{
  "arch": "convnext",
  "model": "image classifier",
  "dataset": "retinal OCT scans (Kermany 2017)",
  "train_examples": 98430,
  "image_size": 40,
  "crop_scale_min": 1,
  "horizontal_flip": true,
  "translate": 0.12,
  "rotation_deg": 5,
  "targets": ["finding"],
  "num_classes": 4,
  "isotropic": false,
  "norm": "rmsnorm",
  "activation": "relu",
  "mlp_ratio": 4,
  "inner_norm": false,
  "moe": "soft",
  "num_experts": 16,
  "moe_every": 2,
  "expert_mlp_ratio": 1,
  "slots_per_expert": 2,
  "shared_expert": false,
  "patch_size": [2, 2],
  "depths": [2, 4, 4],
  "widths": [64, 128, 256],
  "kernel_size": 7,
  "mixing": "mixup",
  "loss": "cross_entropy",
  "residual_init": "none",
  "optimizer": "adamw",
  "lr": 0.0015,
  "beta1": 0.9,
  "beta2": 0.95,
  "eps": 1e-06,
  "grad_clip": 0.5,
  "steps": 11900,
  "batch_size": 384,
  "epochs": 46.4,
  "lr_schedule": "linear",
  "final_lr_fraction": 0,
  "warmup_steps": 350,
  "weight_decay": 0.1
}
Rows from block 7 of a small image classifier, named by matrix and row number. Rows with one number within an expert belong to one neuron, the router's apart. Each number is 128 + 24 x the weight over its row's rms, rounded and kept within 0 to 255. All counts start at 0.
After each expert's rows are labels from the 100 images, of 14848, where the router gives the expert most weight on average: "responds to" is what is common among them; "place" is the part of the image that holds the peak. Only what is clearly more common there than usual is listed. The data: retinal OCT scans (Kermany 2017). In brackets: how many of the 100.
# router: slot weights (model.blocks.7.mlp.router.weight, 32x256), inputs 128-255
# up: expert up (model.blocks.7.mlp.up, 16x256x256), inputs 128-255
# down: expert down (model.blocks.7.mlp.down, 16x256x256, transposed), outputs 128-255

# expert 4
router.8 [144 105 178  92 141 126 130  96  97 125 124 128 142 119 113 111 100 117  90 142 158 145  98 126 126 155 109 157 130 144 153 137  92 119 140  81 114 125 135 117 107 140 116 116 140 144 156 141  95 144 185 125 164 143 133 125 123 135 128 149  91 115 126 124 164 108 144  71 141  59  97 122 139 129 156  87 132 161 109 120 129 178 117  93 101 143 129 167  95 160 176 143 111 164 149 119 131 150  97  83 102 177 114 146 122 158 135 139 132 149 148  81 143 134 133 118  98 122 114 102  99  96 152  76 114 115 127 144]
router.9 [121 113 175  98 126 131 115  93  84 120 129 116 148 116 160 106 117 128 144 135 146  98 133 122 139 135 109 122 143 135 139 136 124 149 145 111 108 145 100 133 124 133 113 117 176 151 146 179  58  77 189  94 144 152 129 130 130 139 124 133  83 107 128  90 153 121 146  83 126  92 109 140 119 151 163 138 125 149 144 117 103 157 128 110 102 136 132 129 128 155 105 153 132 168 148 102 114 145  99  59 114 195 130 124 117 157 146 150 142 130 124 126 142 131 134 117 111 143 106 127  99 112 170  91  91 119 118 152]
up.5 [181 116 137 132  82 148 125 183 127 106 188 116 119 126 158  95 128 135 107 122  93 137 144 131 168 108 133  88 137 128 161 149 157  88 180 151 137 125 102 125 149 141 110 116 167 132 105 149 152 124 141 122 130 109 136 116 168 137 108 168 135 127 152 122 131 137  97 151 103 141 131 115 120 129 140 115 138 141 167 123 164  79 134 127 122 103  91 135 139 130 128 132 132 103 138 104 122  92 151 150 161 181 136 151 166 114 114 117  94  85  88 165 163 135 121 167 138 117  65 151 115 134 115 185 105 134 119  86]
down.5 [103 163  80 128 141 114 114  77 127 105 125 159 154 112  81 101 169 133  90 152 117 177 166 159 133 138 150 127 114 105  87 128 119 107 162 112 109 124 121  90 138 155 142 132  97 107 122 140 141 149 123 107 160 117 102  81 152  88 105  84 102  99 171 147 143 148 144  94 154 115 122 133 122 118 150  72 136 150 151 140 113  94 135 142 118 145 128 124 150 133 133  78 128 114 151 106 104 157 122 115  94 131 139 131 108 144 108 136 154 137 101 128 111 151  86  79 111 107  91 139 106 146 176 169 176  94 129 115]
up.6 [136 100 112 148 112 138 128 162 108 180 172 111 110 137 132 166 128 145 154  98  99 118 152 128 193  68 148 107 122 138 127 158 156  95 112 143 126 153 134 145 148 119 140 117 124 131  98 143 162 131  98 146 144 102 100 174 147 140 145 112 143 134 153 116 176 157 148 151 109 126 135 145 118 142 166 107 119 144 153 145 143 104 125 135 107 114 107 161 151 127 120 158 152 132 125 103 134  98 126 126 103 191 165 148 122 129 142 138 138 149 104 173 151 116 144 156 114 114  72 114 115 108 116 148 110 166 102 106]
down.6 [105 145 103 149 123 118 160 139 134  91 144 148 125 141  64 146 131  73 143 147 136 111 160 136 127 149 146 137 129 130 125 120 146 143 159 112 162 130  83 158 172 143 107 149 112 149 142 159 137 130 125 117 113 136 109 106 151 144 134 134 115 107 179  95 140 177 129 110 147 126 164 123 142 119 145 100 126 146  95 108 130 100 134 178 146 196 121 109 109  87 111 127 143 112 116 130 128 182 113 137 143 164 132 133 163 160  86 123 116 125  99 121 119 101 104 133  90 153 127  96 116 146 133 120 110  78 129 183]
responds to: finding: normal (94)
place: bottom right (49); bottom left (48)

# expert 1
router.2 [ 94 130 138 134 120 124 158  95  93 101 102  77 173  96 155  96 150 121  76 151 147 145 102  79 125 112 118 112 124  88 113  94 136 138 124 111 124 119 115 132 136 128 123  93 129 155 135 144 100 118 124  91 147 116 130 141 141 117 138 121  84 100 137 102 131  93 161 126 146  90 150 143 107 107 139 122  94 169 145 148  84 156  89  95 135 158 129  99  61 112 146  95 102 152 165  86 144 127 112 129  96 191  89 112 116 133 121 128 136 152 150 145 165 150 123 118 107 101 136 126  98 126 162 132  89 125  67 139]
router.3 [115 122 101 127 143 140 148 115 118 144 126 103 154 168 136  87  90 132  97 138 147 133 130 110 105 149 114 124 112  83 110  96 118 131 117 156 120 144 121 123  88 143 149 110 161 126 117 114  99 103 111 109 125 103 147 136 136 102 122 108 110 131 151 136 146  85 154 127 107 129 133 164  81 148 161 147 125 126 150 131 121 155 102  82 146 145 122 114  55 114 136 139 161 167 114 161 166 148 134 121  89  81  90 101 108  84 121 111 124 167 147 121  98 165 159  96 109  97 130 121 131 103 129  89 115 108 129 148]
up.0 [164 157 123 136 118 141 122 161 153 113 153 125 161 121 129  89 135 113 137 138  73 137 102 131 106 124 120 125 110 113 141 123 119  92 163  93 148  96  92 125 122 123 110 154 148 166 148 138 149 114  95 129 112 130 162 102 167 116 169 154 133 154 147 107 122 100  15 151  68 129 148 103 139 127  78 108 124 136 121 157 153  98 104 121 166 140 106  91 108 137 138 138 145 100 135 125 104 132 137  91 118 147 144 144 147 108 112 125 117  95 128 153 139 169 114 127 134 152 131 122 119 161 153  93 137 140 108 130]
down.0 [121  93 169 113 136 118 129 129 131 134 113 153 119 106  76 128 126 134 122 162 143 132 133 123  95 128 138 121 105 170 114 195 170 115 120 136 164 120 117 126 112 145 102 132 177 158 148 149 132 120 125 127 121 119 140 122  96 125 115 148 154 122 170 104 123 160 123 155 123 141 116 141 101 111 131  85 125 123 104 148 134 123 112 145 151 107 158 117 113 158 109 165 141  80 133 162 134 127 151 143 126  89 155 112  80 132 141 109 131 157 117 127 146 112 166 148 225 131 135 102 134 120 173 123 131 190 102  85]
up.1 [141 151  96 125 146 131 104 135  92 140 143 166 106 111 114 162 110 153 150 135 129  92 102 164 156 141 111 124 137 139 126 149 166 128 145  92 160 174 136 162 136 130 110  83  97 111 129 106 139 106 130 117 148 152 143 127 111 143  88 159 148 141 136 118 149 140  93 166  74 130 115 122 108 148  58 114  87 142 135 148 124 163 166 137 134 110  96 148 123  99 125  91 146 122  87 127 124 141  75 133 128 129 123 155 120 167  76 112 139 144 159 137  92 177 127 131 116  62 160 115 123 116 159 148 158 117 107 125]
down.1 [147 162 159 132 153 126 132 156 156 114 160 143 124 109 101 102 104  91 117 140 151 111 138 158 135  85 162 131 128 140 126 131 115 178 160 144 125 119 105 100 135 155 177 142  79  67 109 116 134 133 116 151 147  87 139 104  92 108 146 179 146 128 140 136 117 119 173 103 118 124 109 123 135 139 128 168 111 128  85 137 127  95 159 138 111 115 148 105 124 116 153 152 117 148 160  98 111 153 153 111 120 166 127 117 144 106 143  95  98  96 155 162  80 131 133 130 119 102 138 114 135 108 120 104 115 102 136 100]
responds to: finding: normal (99)
place: middle right (54)

# expert 5
router.10 [117 117 138  97 147 120 132 112  98 152  82 144 198 136 149 107 104  97 161 135 157 130 161 109 147 120 113 157 143 153 117 124 105 121 137 131 142 125 153 150 120 136 167 111 167 136 161 139 109 118 173 120 122  99 115 152 139 130 114 107 151  99 138 137 133 121 181  86 131 104 134 121 133 127 140 140 129  97  98 150 130 176 104 116 105 161 127 103  61 127 128 123 103 136 166 147 159 152  73 135 118  72 117 103 107 112 148 175  93 131 134 144  99 105 113 132 124 156 156  87  98 133 155 118 166 140 107 108]
router.11 [127 106 116 124 129 135 128 125 100 156  69 157 189 129 136 126 110 120 146 130 130 116 148 116 138 139 115 150 132 133 129  98 127 110  88 133 133 129 161 156 127 101 178 113 159 130 140 114 116 137 166 129 156  97 146 141 157 129 101 117 173 114 149 146 117 129 186  84 117 115 111 119 113 132 138 110 122 101 123 123 122 147 110 130 140 143 114 130  71  98 146 132 119 123 146 138 150 151  69 132 110  66 109  96 104 127 100 151 108 140 112 121 125 131 123 135 115 143 148  88  76 139 151 130 150 154 115 106]
up.0 [123 103 157 125 136 146 116 123 132 146 117 101 138  85 175 130 115 113 125 136 130 144 146 123 120 170 128 110 115 115 143 152  90 122 145 154 157  97 120 129 122  91 105 125 138 136 106 136 110 120 135 125 138 137 117 105 142 144 143 110 131  91 131 111 128 137  76 143 132 179 124  88 174 166 117 152 119 125 144 147 203 115 151 122 108 121 129 119 124 162 134 125 124 161 140  94 109  72 133 144 169 126 175 159 164 123 137 128 144  68  97 101 139  97  74 139 180 119 138  97  93 126 101 145 139 147 145 121]
down.0 [152 133 123 141 127 151 138 191 107 136 150 185 141 129  77 164  92  65 140 185 138 112 106 134 114 118 124 106 147 134 111 127 155 125 120 123 106 116 125  98 119 134 119 146 114 143 121  77 154 131 122 115 134 128 120 138 114 119 103 144  92 110 177 125 105 157 118 115 110 129 130 141 119  97 127 118 124 116 134 103  79  76 133 157 123 165 138 148 116  87 144 167 115  90 136 129 124 155 120  97 124 149 142 125 148 137  93 131 142 125 125 143  84 124 131 130 145 140  94 120  77 134 146 116 117  29 141 134]
up.1 [121 102 160 106 135 166 149 123 170 142 137  91 143  98 132 130 142 143 109 117 126 141 110 160 125 155 172 124  71 121 107 163 128 111  98 143 140 122 122 121 107 116 115 111 128 155 110 128 105 108 138 127 137 125 116 122 182  95 134 121 128 115 105 112 151 145  62 147 119 155 143 152 143 146  89 170 152 105 134 139 157 135 143 114  96 126 137 107 140 149 147  87 151 123 138 151 155  55 146 151 157 100 129 149 180 117 135 136 128  73  86  88 107 122 106 139 175  99 133 122 153 138 119 135 121 129 143 136]
down.1 [130 149 113 146 136 166 111 184 140 135 163 186 142 123  90 131  88  93 125 163 153 108  76 145  95 108 153 132 129 152 124  94 161 124 124 101 120 123 134 112 126 147 139 121 103 113 127 113 147 169 141 134 143 118 116 138 132  97 123 150  81 168 152 136 118 140 120 155 122 136 128 127 142 136 108 122 132 117 127 142  98  82 135 168 110 121 162 129 116 115 133 162  90 140 125  91 124 154 119  70 153 157 123 115 133 159  94 129 138 111 108 167  85 118 146 117 127 148  85 122  94 138 175 103  98  95 144 117]
responds to: finding: normal (96)
place: bottom right (51)

# expert 15
router.30 [145  90 131  95 125 131  94 130  93  88 110 159 115 141 110 100 110 107 150 125 168 132 124 117 137 143 114 137 125 113 143 144 120 138 139 154 156 156 113  91 116 160 115 133 153  99 130 131 126  96 190 144 148  99 119 165 119 111  90 144 123 125 128 157 102 122 149 112  97 112  91 107 105 133 168 147 100  88 146  88 127 188 134 158 126 117 116 120  90 157 155 141 155 130 177 159 144 162 144  98 107 116 142 130 139 112  92 154  88 165 145 152  89 109 155 142 116 158 130  97  91  89 146 108 152 150 142  98]
router.31 [138 108 150 103 120 146 102 127 137  94 116 171 132 156 100  88 120 111 162 146 154 119 142 117 130 115 106 183 119 124 116 132 106 136 133 132 141 152 120 107 123 167 148 128 161 101 135 132 130 117 154 120 126  96 131 146 161  94  73 130 116 122 142 149 121  92 130 104  91  88  99 110 121 124 137 122 109 105 123  95 135 161 135 117 140 122  87 118  83 139 150 151 139 126 165 127 160 154 139 114  91 114 108  99 132 118 139 130  85 156 161 121 124 124 147 132 111 130 136 141  62 107 145 104 158 129 142 107]
up.5 [141 179 116 136 127 135  90 118 148 136 100 148 193 129  99 135 132 153 147 145 126 128 157 131 126 114 139 174 113 119 136 140 143 153 154 113 137 176 131 135 130 109 113 112 120 104 149 100 136 116 138 181 123 110 129 100 122 138 147 129 171 152 139 170  93 181 139 143 137 112 112 113 111 141  88 120 135 150 119 132 106 152 170 115 137 121 130 105 115 120 127 112  84 113 127 156  88 146 114 156 166  97 138  85 138 120 156 171  86 152 100 133 119 161 162 128 127  91 128 159 145 152 139 115 137  90 126 155]
down.5 [122  96 106 126 144 168 137 182 146 122 104 132 120 153 135 143 140 123 162 143 134 111 147  95 133 143 122 136 149 138 104 159 175 121 117 124 123 137 131 153 117 135 119 160 125 195 139 120 126 119 134 128 117 139 120 118 100 133 130  94 159 121 101 159 161 185 147 129 107 164 173 132 114 152 139 129 144 145 108 126 128 180 111 145 115 140 131 127 145 118 165 194  88 134 127 157 158 152 145 140 119  88 116 143  69  95 112 131 110 188 134 110 155  97 144 137 163 110 103 147 152 125 132 103 138 121 117 130]
up.6 [134 184 112 139 146 120 101 107 161 128 114 141 189 136  79 122 142 138 149 129 119 123 150 140 120  86 108 160 132 125  98 120 146 173 143 103 106 174 126 135 146 118 144  93 155  93 137 105 142 144 135 175 103  95 128  88 122 136 111  99 151 150 141 169 109 175 130 152 134 136 141 120 122 138  74 126 137 154 133 116  95 152 130 110 125 121 111 112  84 122 144 120  82 105 131 143 122 143  74 152 159 104 131  96 123 151 152 157 100 154 124 123 129 143 158 127 118 109 154 154 140 145 112 134 143  80 106 156]
down.6 [149  86 128 119 143 179 118 201 111 137 123 130  99 150 122 156 117 122 148 154 129 107 133 108 120 129 122 136 147 135 120 170 162 120 124 122 129 133 114 162 127 127 107 149 119 192 159 118 139 105 129 118 119 169 136 106 120 148 107 102 141 126  94 156 142 169 159 120 112 185 169 149 136 135 158 107 126 147 120 117 139 166  91 124 125 123 102 153 120 130 163 217 106 137 121 162 152 151 156 142 126  89 112 139  88 109 125 131 123 183 128 129 147 119 142 123 146 127  99 141 146 122 128 104 130 155 135 116]
responds to: finding: normal (96)
place: bottom right (88)

# expert 0
router.0 [167 149 157 123  75 110 116 130 106 131 157  99 104 134  93 180 118 143 152 106 138  69 159 104 134 116 141 138 145 137 122 151 115 181 108 115 141 180 157 118 129 104 109 122 114 136 118 183 173 136 147 106 131 128 142 133 158 111 126 150 144 138 137 118  90 129 174 133 116 118 153 149 115 129 154 130 140 150 167 117  89 116 115 141  80 143 100 138 120 153 142 114 126 116 109 153 120 104 106 134 103 102 120 150 128 166 122 125 167 139 143 127  83 126 144 112 154 127 123 105 139 163 111 140 131  94 136 176]
router.1 [134 139 117 171  89 123 136 120  85 121 128 137 126 121 141 170 144 119 130  97 141  90 155 103 134 104 150 155 144 183 134 149 153 147  77 117 116 144 127 144 157  95 117 170 152 179 133 153 167 136 167  83 146 115 156 187 169 115 139 185 157 136 117 142 120 143 148 144 101 136 158 159 138 131 143 125  98 125 125 135  96  97  90 158 129 183 116 102 121 146 140 126 131 115 125 162 145 108 151 161 143 100 124 147 142 148 110 130 135 115 118 113 101 114 103 132 122 140 103  80 109 171 133 144 119 128 146 113]
up.5 [140  62 160 136 149 122 164 107 105 159 128 100  86  93 150 133 140 116 156 122 144 113 128 160 120 153 137 123 156 121 153 112 136 127 124 145 128 151 135  95 140 120 119  97 130  91 121 175  96 143 177 113 158 156  92 111 151 142 121 164 120 130 165 135 169  92  91 118 146 134  95 148 161 139 114 109 111 126 106 122 111 151 172 103 126  95 110 173 123 135 149 168  91 139 161 127 110  80 124 124 132 131 141 150 124 123  62 102 153 119 140 154 148 109 117 117 144 113 123 112 145 122 117 139 129 141  68  86]
down.5 [ 77 153  95 138 138  96 133 131  98 165 129 107 121 147 144 101 131 117 148  96  65 119 127 147 115 111 135 121 104 120 119 177  73 101 153 110 112 144 123 113 153 131  98 140 122  66 102 139  90 159 123 141 138  72 177 161 117 141 164 135 127 130  84 155  64 142 117 111 119  91 129 126 159 131 131 107 158 109 110 142 148 127  67 146 142 105 171  77 157 127 119 119 150 155 114  84 121 150 141 159 164 159 102 129 149 133 159 110 114 136 100 129 106 153 133 123 115 135 113 136 151 114 119 131 171 128 107 147]
up.6 [143 151 155 151  83 156 111 142 146 138 140 138  60 111 136 140 167 134 146 112  83 118 142 184 123  76 106 122 128  87 153 140 155 131 120 123 128 160 109 142 131 112 121 134  92 111 106 140 138 133 120 167 141  88 117 132 112 141 112  91 130 153 160 125 129 138 101 142 138 150 124 111 129 123 143 117 141 113 132 120 141  56 143 152 155 144 114 153 150 144 120 162 133 167 116 131 124 160 131 132 110 144 129 113 141 158 145 132  75 153 132 132 132  87 149 135 159 151  83 179 152 129 132 139 123 110 134 147]
down.6 [133 118 158 109 139 128 151 121 139 142 155  90 110 171 139 110 126 128 145  95 105 158 132  99 150 137 121  80 147 112 149 113 108 144 121 137 172 135 144 170 169 134 158 141  90 142 121 116 127 121 130 138 105 108 132 154 123 153 171  94 126 157 128 111 145 129 131 111 113  99 163 127 117 110 166 176 109 143  74 125 130 177 141 111 123 111 123 141 104 134 136 107 109 137 125 129 108 111 167 131 108  90 117 131 179 141 130 135 131 169 144  87 164 130  88 142 102 135 113 149 172 120  68 142 141 192 146 146]
responds to: finding: drusen (72)
place: middle right (28)

# expert 11
router.22 [139 146 121  99 101 160 131 123 109 113 155 129 152 138 129 179 129 146 173 119 140 101 170 102 148 101 123  96 135 160 109 118 148 174 129 111 118 184 120 150 144 145  98 125 138 147 135 166 159 130 182 121 164 113 129 131 156 133 132 179 137 122 106 147 105 152 142  94 124 113 162 148 142 113  80 166 114 134 161 130 101 123 102 145  96 170 159 108 140 147 103 116 137 130 138 167 137 134  83 176 103 104 176 137 126 136 137 171 138 161 127 111  99 110 152 128 142 131 145 123 158 154 148 136 154 110 138 137]
router.23 [119 135 150 129  95 166 181 139 122 130 136  74 131 120 156 161 127 166 134 126 142 109 132  93 158 108 158 121 144 147 142 128 134 138 114 108 104 117 146 159 143 120 104 145 154 178 164 152 160 143 145 102 129 119 104 138 186 123 151 191 143 113 105 110 109 153 165  84 162  99 169 151 131 130 120 140 150 128 155 170 113 129 104 148 121 174 154  76 141 110 133 119  88 102 144 152 156 115 113 161 121 113 147 170 123 137 157 189 122 125 159 101  70 128 113 133 133  99 161 122 134 149 126 129 124 142 113 120]
up.5 [113 111 146 135 111  90 111 108 118  60 181 133 116 105 110 132 122 127 149 116 115 131 123 130 140 131 116 127 116 105 151 128  99 158 199 106 107 143  96 128 119 151 151 133 138  95  59 127 128 123 150 127 139 153 116 143  68 165 152 125  93 121 166 168 114  57 120 113  94 135 102 147 136 112 179  86  80 151 158 130 146 151  90 113 152  78  95 122 128  90 116 179 163 125 153 121 108 133 141 142 143 182 149 128  96 130 111 111 128 133 155 159 154 161 134  89 185 142 124 119  92 134 104  94 114 103 151 150]
down.5 [141 116 113 149 124 145  96 117 165 145 168 177 142 143  50 172 135 140 106  97 146 141 145 118 157 153 129 159 114 123 141 117 132 115 133 113 143 141  93 155 130 154 119 126 122 162 176 144 122 124  99  38 158 172  99 126 156 160  90 152 161  91 181 131  92 173 138 158 145 110 144 131 116 115  86  94 153 107 111  86 129 115 139 119 110 174 136 149 113 134 166 126 122 141 169 120 126 156 140 132 102 147 156 126 125 115 117 150 131 152 149 122 105 135 125  77  86 144 130 108 114 130 148 157 109 110 108 109]
up.6 [124 146 101 148  98 149 123 120 119 133 122 171  97 124 131  80  95  98 103 125 103 140 137 113 142 112 104  99 121 141 146 158 149  62 120 181 118 107 150 105  73 113 127  74 147 151 129  96 107 164 111 122 118 107 131 121 145  86 122 123 155 128 140  83 158 144 141 148 175 147 123 154 120 110 127 143 115 149 142 124 129 164 124 120 128 107 134 126 146  98 176 101 120 124 160 158 117 117 158 117 186 101 108 135 171 158 127 113  91 116  95 131  91 120 126 147  86 134 137 108  99 120 124 161 150 178 108  90]
down.6 [133 123 142 118 147 140 124  86 127 126 177 183 126 148 142 138 146 123 159  78  98 158 107 152 137 151 158 112 160 150 168 124 121 145 109 117 144 119 136 150 136  92 152 133 110 113 133 129 107 136 132 146 117 114 121 139 134 136 151 132 140 101 123  82 150 146 121 117 115  97 127 105 135 120 150 151 104 116  79 111 163 115 171 121 138 154 131 155  96 114 149  99 121 145 154 123 135 136 126  74 129 134 130 143 180 139 118  81 152 146 107 112 127 140 101 142 135 177  78 127  86 123 136 168 100  38 137 152]
responds to: finding: normal (100)
place: bottom centre (44); top left (38)

# expert 14
router.28 [130 101 140 106  95 149 171 120 109 137  95  81 124 123 123 166 139 142 170 126 151 126 117  98 162 127 148 147 154 154 124 135 135 128  67 100 103  91 153 117 139  82 151 131 141 163 141 142 134 139 147 100 164 127 118 137 183 120 120 160 163 108 134  93  86 162 146  72 128 128 141 148 120 150 140  97 122 136 135 105 123 139 119 127 110 169 138 122 121 157 125 105 123 116 138 121 185  98 154 184 106  96 157 151 160 125 138 155 112 111 111 129 123 105 109 166 102 110 140  97 135 124 135 134 126 144 117 135]
router.29 [115 118 144  96  91 159 175 139 120 134 109 106 134 118 144 155 113 125 158 110 143 109 130  86 161  91 138 139 136 140 124 111 155 127  61 120 115 103 146 114 148  95 153 149 144 175 109 111 165 142 150  89 145 128 154 119 183 111 135 177 177  97 138 113  95 155 124 121 135 115 140 151 137 164 152 124 111 121 132 137 112 161 133 120  96 159 123  69 148 155 118 110 168  97 128 120 170 117 132 193 106  91 131 159 163 128 145 139 129 121 129 141  96 124 111 148  84 109 120 106 124 112 140 155 102 136  99 134]
up.0 [144 128 152 102 107 121 120 127 110 148 111 175 160 139 140  90 122  93  92 151 133 160  69 121 119 148  96 131 112 138 170 128 141  57 117 129 120  86 132 101 125 137 141 155 155 143 120  95 109 145  87 103 153 114 137 110 144  90 113 120 144 118 137  78 139 149 111 158 126 159 122 104 130 139  73 135  98 108 132  98 150 135 130 135 155 122 135 148 154  75 188 100  89 115 112 124 123 150 128 123 157 109 114 105 130 129 133 168 118 120 112 139 134  92 145 125  73 120 152 133  79 148 147 174 181 143 138 129]
down.0 [119 153 166 158 135 137 113  90 103 112 166 183 147 126 112 117 155 139 132 119 120 157 104 147 148 111 122 120 128 136 106  72 109 163 118  98 136 136 108 120 157 112 153 126 107 115 134 160 133 103 157 114 134 116 133 137 123 124 114 155 141 104  95  89 126 157 129 119 132 124 135 122 126 144 118 126 121 124  86 148 134  86 153 134 121 169 137 141 125 123 105  93 130 139 135 114 122 111 113 145 149 165 150 158 156 143 119  80 133  83 145 106  85 150 142 109  94 146 123 128  70 119 150 154 109  71 136 150]
up.1 [116 129 105 163 117 119 126 112 118 166  80  93  59 147 131 147 179 122 118 107 138 126 199 146 125 115 127 133 168 113 136 117  88 142  82 140 135 113 127 114 103 110 193 137 101  82 108 136 162 130 110 180 136 155 100 146  77 148  82 111 120 142 141 135  98 121 129 106 134 137  85 157 134 119 204 141 132 116 117 136 166 109 125 121 174 114 102 151 125 121 123 164 139 152 121 129 153 145 148 149 121 107 129 121 151 133 135 133 101 155 124 113 174 159 125 128 127 139  81 138 134  96 140 108 100 145 141 130]
down.1 [124 101 113 116 134 134 123 171 125 128 135 120 184 157 124 159 108 114 137 137 143 152  89 121 124 104 138  95 110 116 152 165 151 103 106 103 116 155 159 149 117 124 110 121 168 152 165 112  89 123 132  80 129 139 136 110 167 154 163 140  97 142 131 100 113 131 135 161 148 177 147 147 139 145 127 114 103  92 118 129 161 148 114 139 121 140 108 134 123 175 133 153  99 147  86 158  81 144 134 160 134 103 114 122 143 151 138 153 158 143 173  88 150 141 133 113 133 128 127 116 201 163 129  57 143 122 114 149]
responds to: finding: normal (96)
place: top left (44); top centre (32)

# expert 3
router.6 [111 146 126 136 162 104 132 128 119 200 115 158 182 121  96 134 124 157 125 153 136 155 113 113 136 116 116 163 140 108 124 139 141 132 118 114 110 132 157 117  94 115 161 119 127 112 152 163 131 119 108 139 129  94  98 152  91 147 116 134  93 125 121 104 112 117 197 117  76 126  95 128 132 151 160 126 126 156 126 137 100 145 105 108 161 116 105 162  91  95 128 104 110 209 104 135 131 159  84 114 120 127 121 125  91 151 109 165 122 172 114  97 177  99 148 138 105 161 168  93 111 116 138 121 115 152 105 115]
router.7 [146 153 127 153 183  74 121 134 111 130 104 145 189 145  99  98 106 135 157 170 127 182 137 100 125 137 101 151 138 105 145 101 103 158 159 130 123 124 122 134 135 139 156 130 131 117 136 132 114 124 173 112 120 127 146 137 115 132  78 128 126 110 154 132  93  95 152 133  95 110  98 119 136 164 122 104 142 121 155 129 117 158 107 115 147 145 116 156  48 109 156 154 129 159 137 133 165 144  92 102  83  88 118 137 122 114 110 146 163 163  92 143 113 101 143 120 111 142 176 101  82  81 167  96 168 117 121 119]
up.0 [113 111 103 129 115 142 156 130 168 149 109 101  82  88 144 155 143 136 112  99 125 105 154 114 140  88 179 121 106 125 128 123 138  95  92 122 103 157  98 117 128 140 123 155 119 159 149 134  95 124 131 159 129 115  99 125 138 121 154  77 125 108 120  90 145 139 179 158 119 154 140 173 102 138 157 143 131  71 149 137 169 141 138 130 121 175 148 128 155 170 145 110 149 166 130 194 129  59 113 145 117 105 113 133 158 106 134 131 108  64 127 146 137  94  85 118 145 143 129 122 162 154 119  94  91 144 145 107]
down.0 [114 134 156 149 138 118 131 172 128 102 112 150 101  99 117 139 113 130 136 163 173 116 122 168 125 116 150 133 130 111 118  92 117 123 140 163 141 133 150 115 144 145 160 143  92 105 114 137 142 136 125 147 118 131 143 156 129 102 158 152 128 152 119 115 156 137 128 127 104 127  89  99 128 134 142 162 145 136 132 106 145  90 120 116 172  95 169 146  97 165 112 143 123 126 122  89 111 152 148 100 146 112 101 128 206 139 141 123  72 105 152 147 104 115 111 121  89 123 112 141 124 143 156 103 105  54 150 201]
up.1 [129  87 141 146 131 125 127 125 125 127  84  93  97  79 136  97 112 118 134 118 135 135 124 120 113 138 157 110 142  98 137 116 126  93  79 157 124 138 140 108 115 158 130 124  86 140 158 112 111 139 122  77 134 109 110 133 130  95  78 115 114 142 104  84 142 122 159 129 117 106  89 126 136 137 169 117 125 126 166 139 136 122 110 131 119 159 106 129 114 168 125 124 130 128 130 119 128  44 155 115 149  99 133 152 188 115  98 115 150  89 129 134 145  89  81 163 148 148 154  90 154  71 124 121 137 152  90 106]
down.1 [137 142  95 125 135 124 104 211 100 138 119 142 139 146 126 142  69 142 149 172 129 150 154 125  83  92 116 127 139 142 124 127 152 135 141 135  88 128 152 122 117  78 107 143 114 132 133 142 133 113 127 141 145 119 134 117 123  96 161 118  72 138 104 125 151 158 152  99 101 156 117 117 113 112 125 104 176 123 179 157 152 104  85 124 140 131 174 147 141 122  63 174 120 146  98 116 123 123 139 117 139 119  86 106 123 141 138 154 162 135 123 153 118 149 186 170 146 120 133 155 131 119 145  61 106  97 154 190]
responds to: finding: diabetic macular edema (100)
place: top right (55)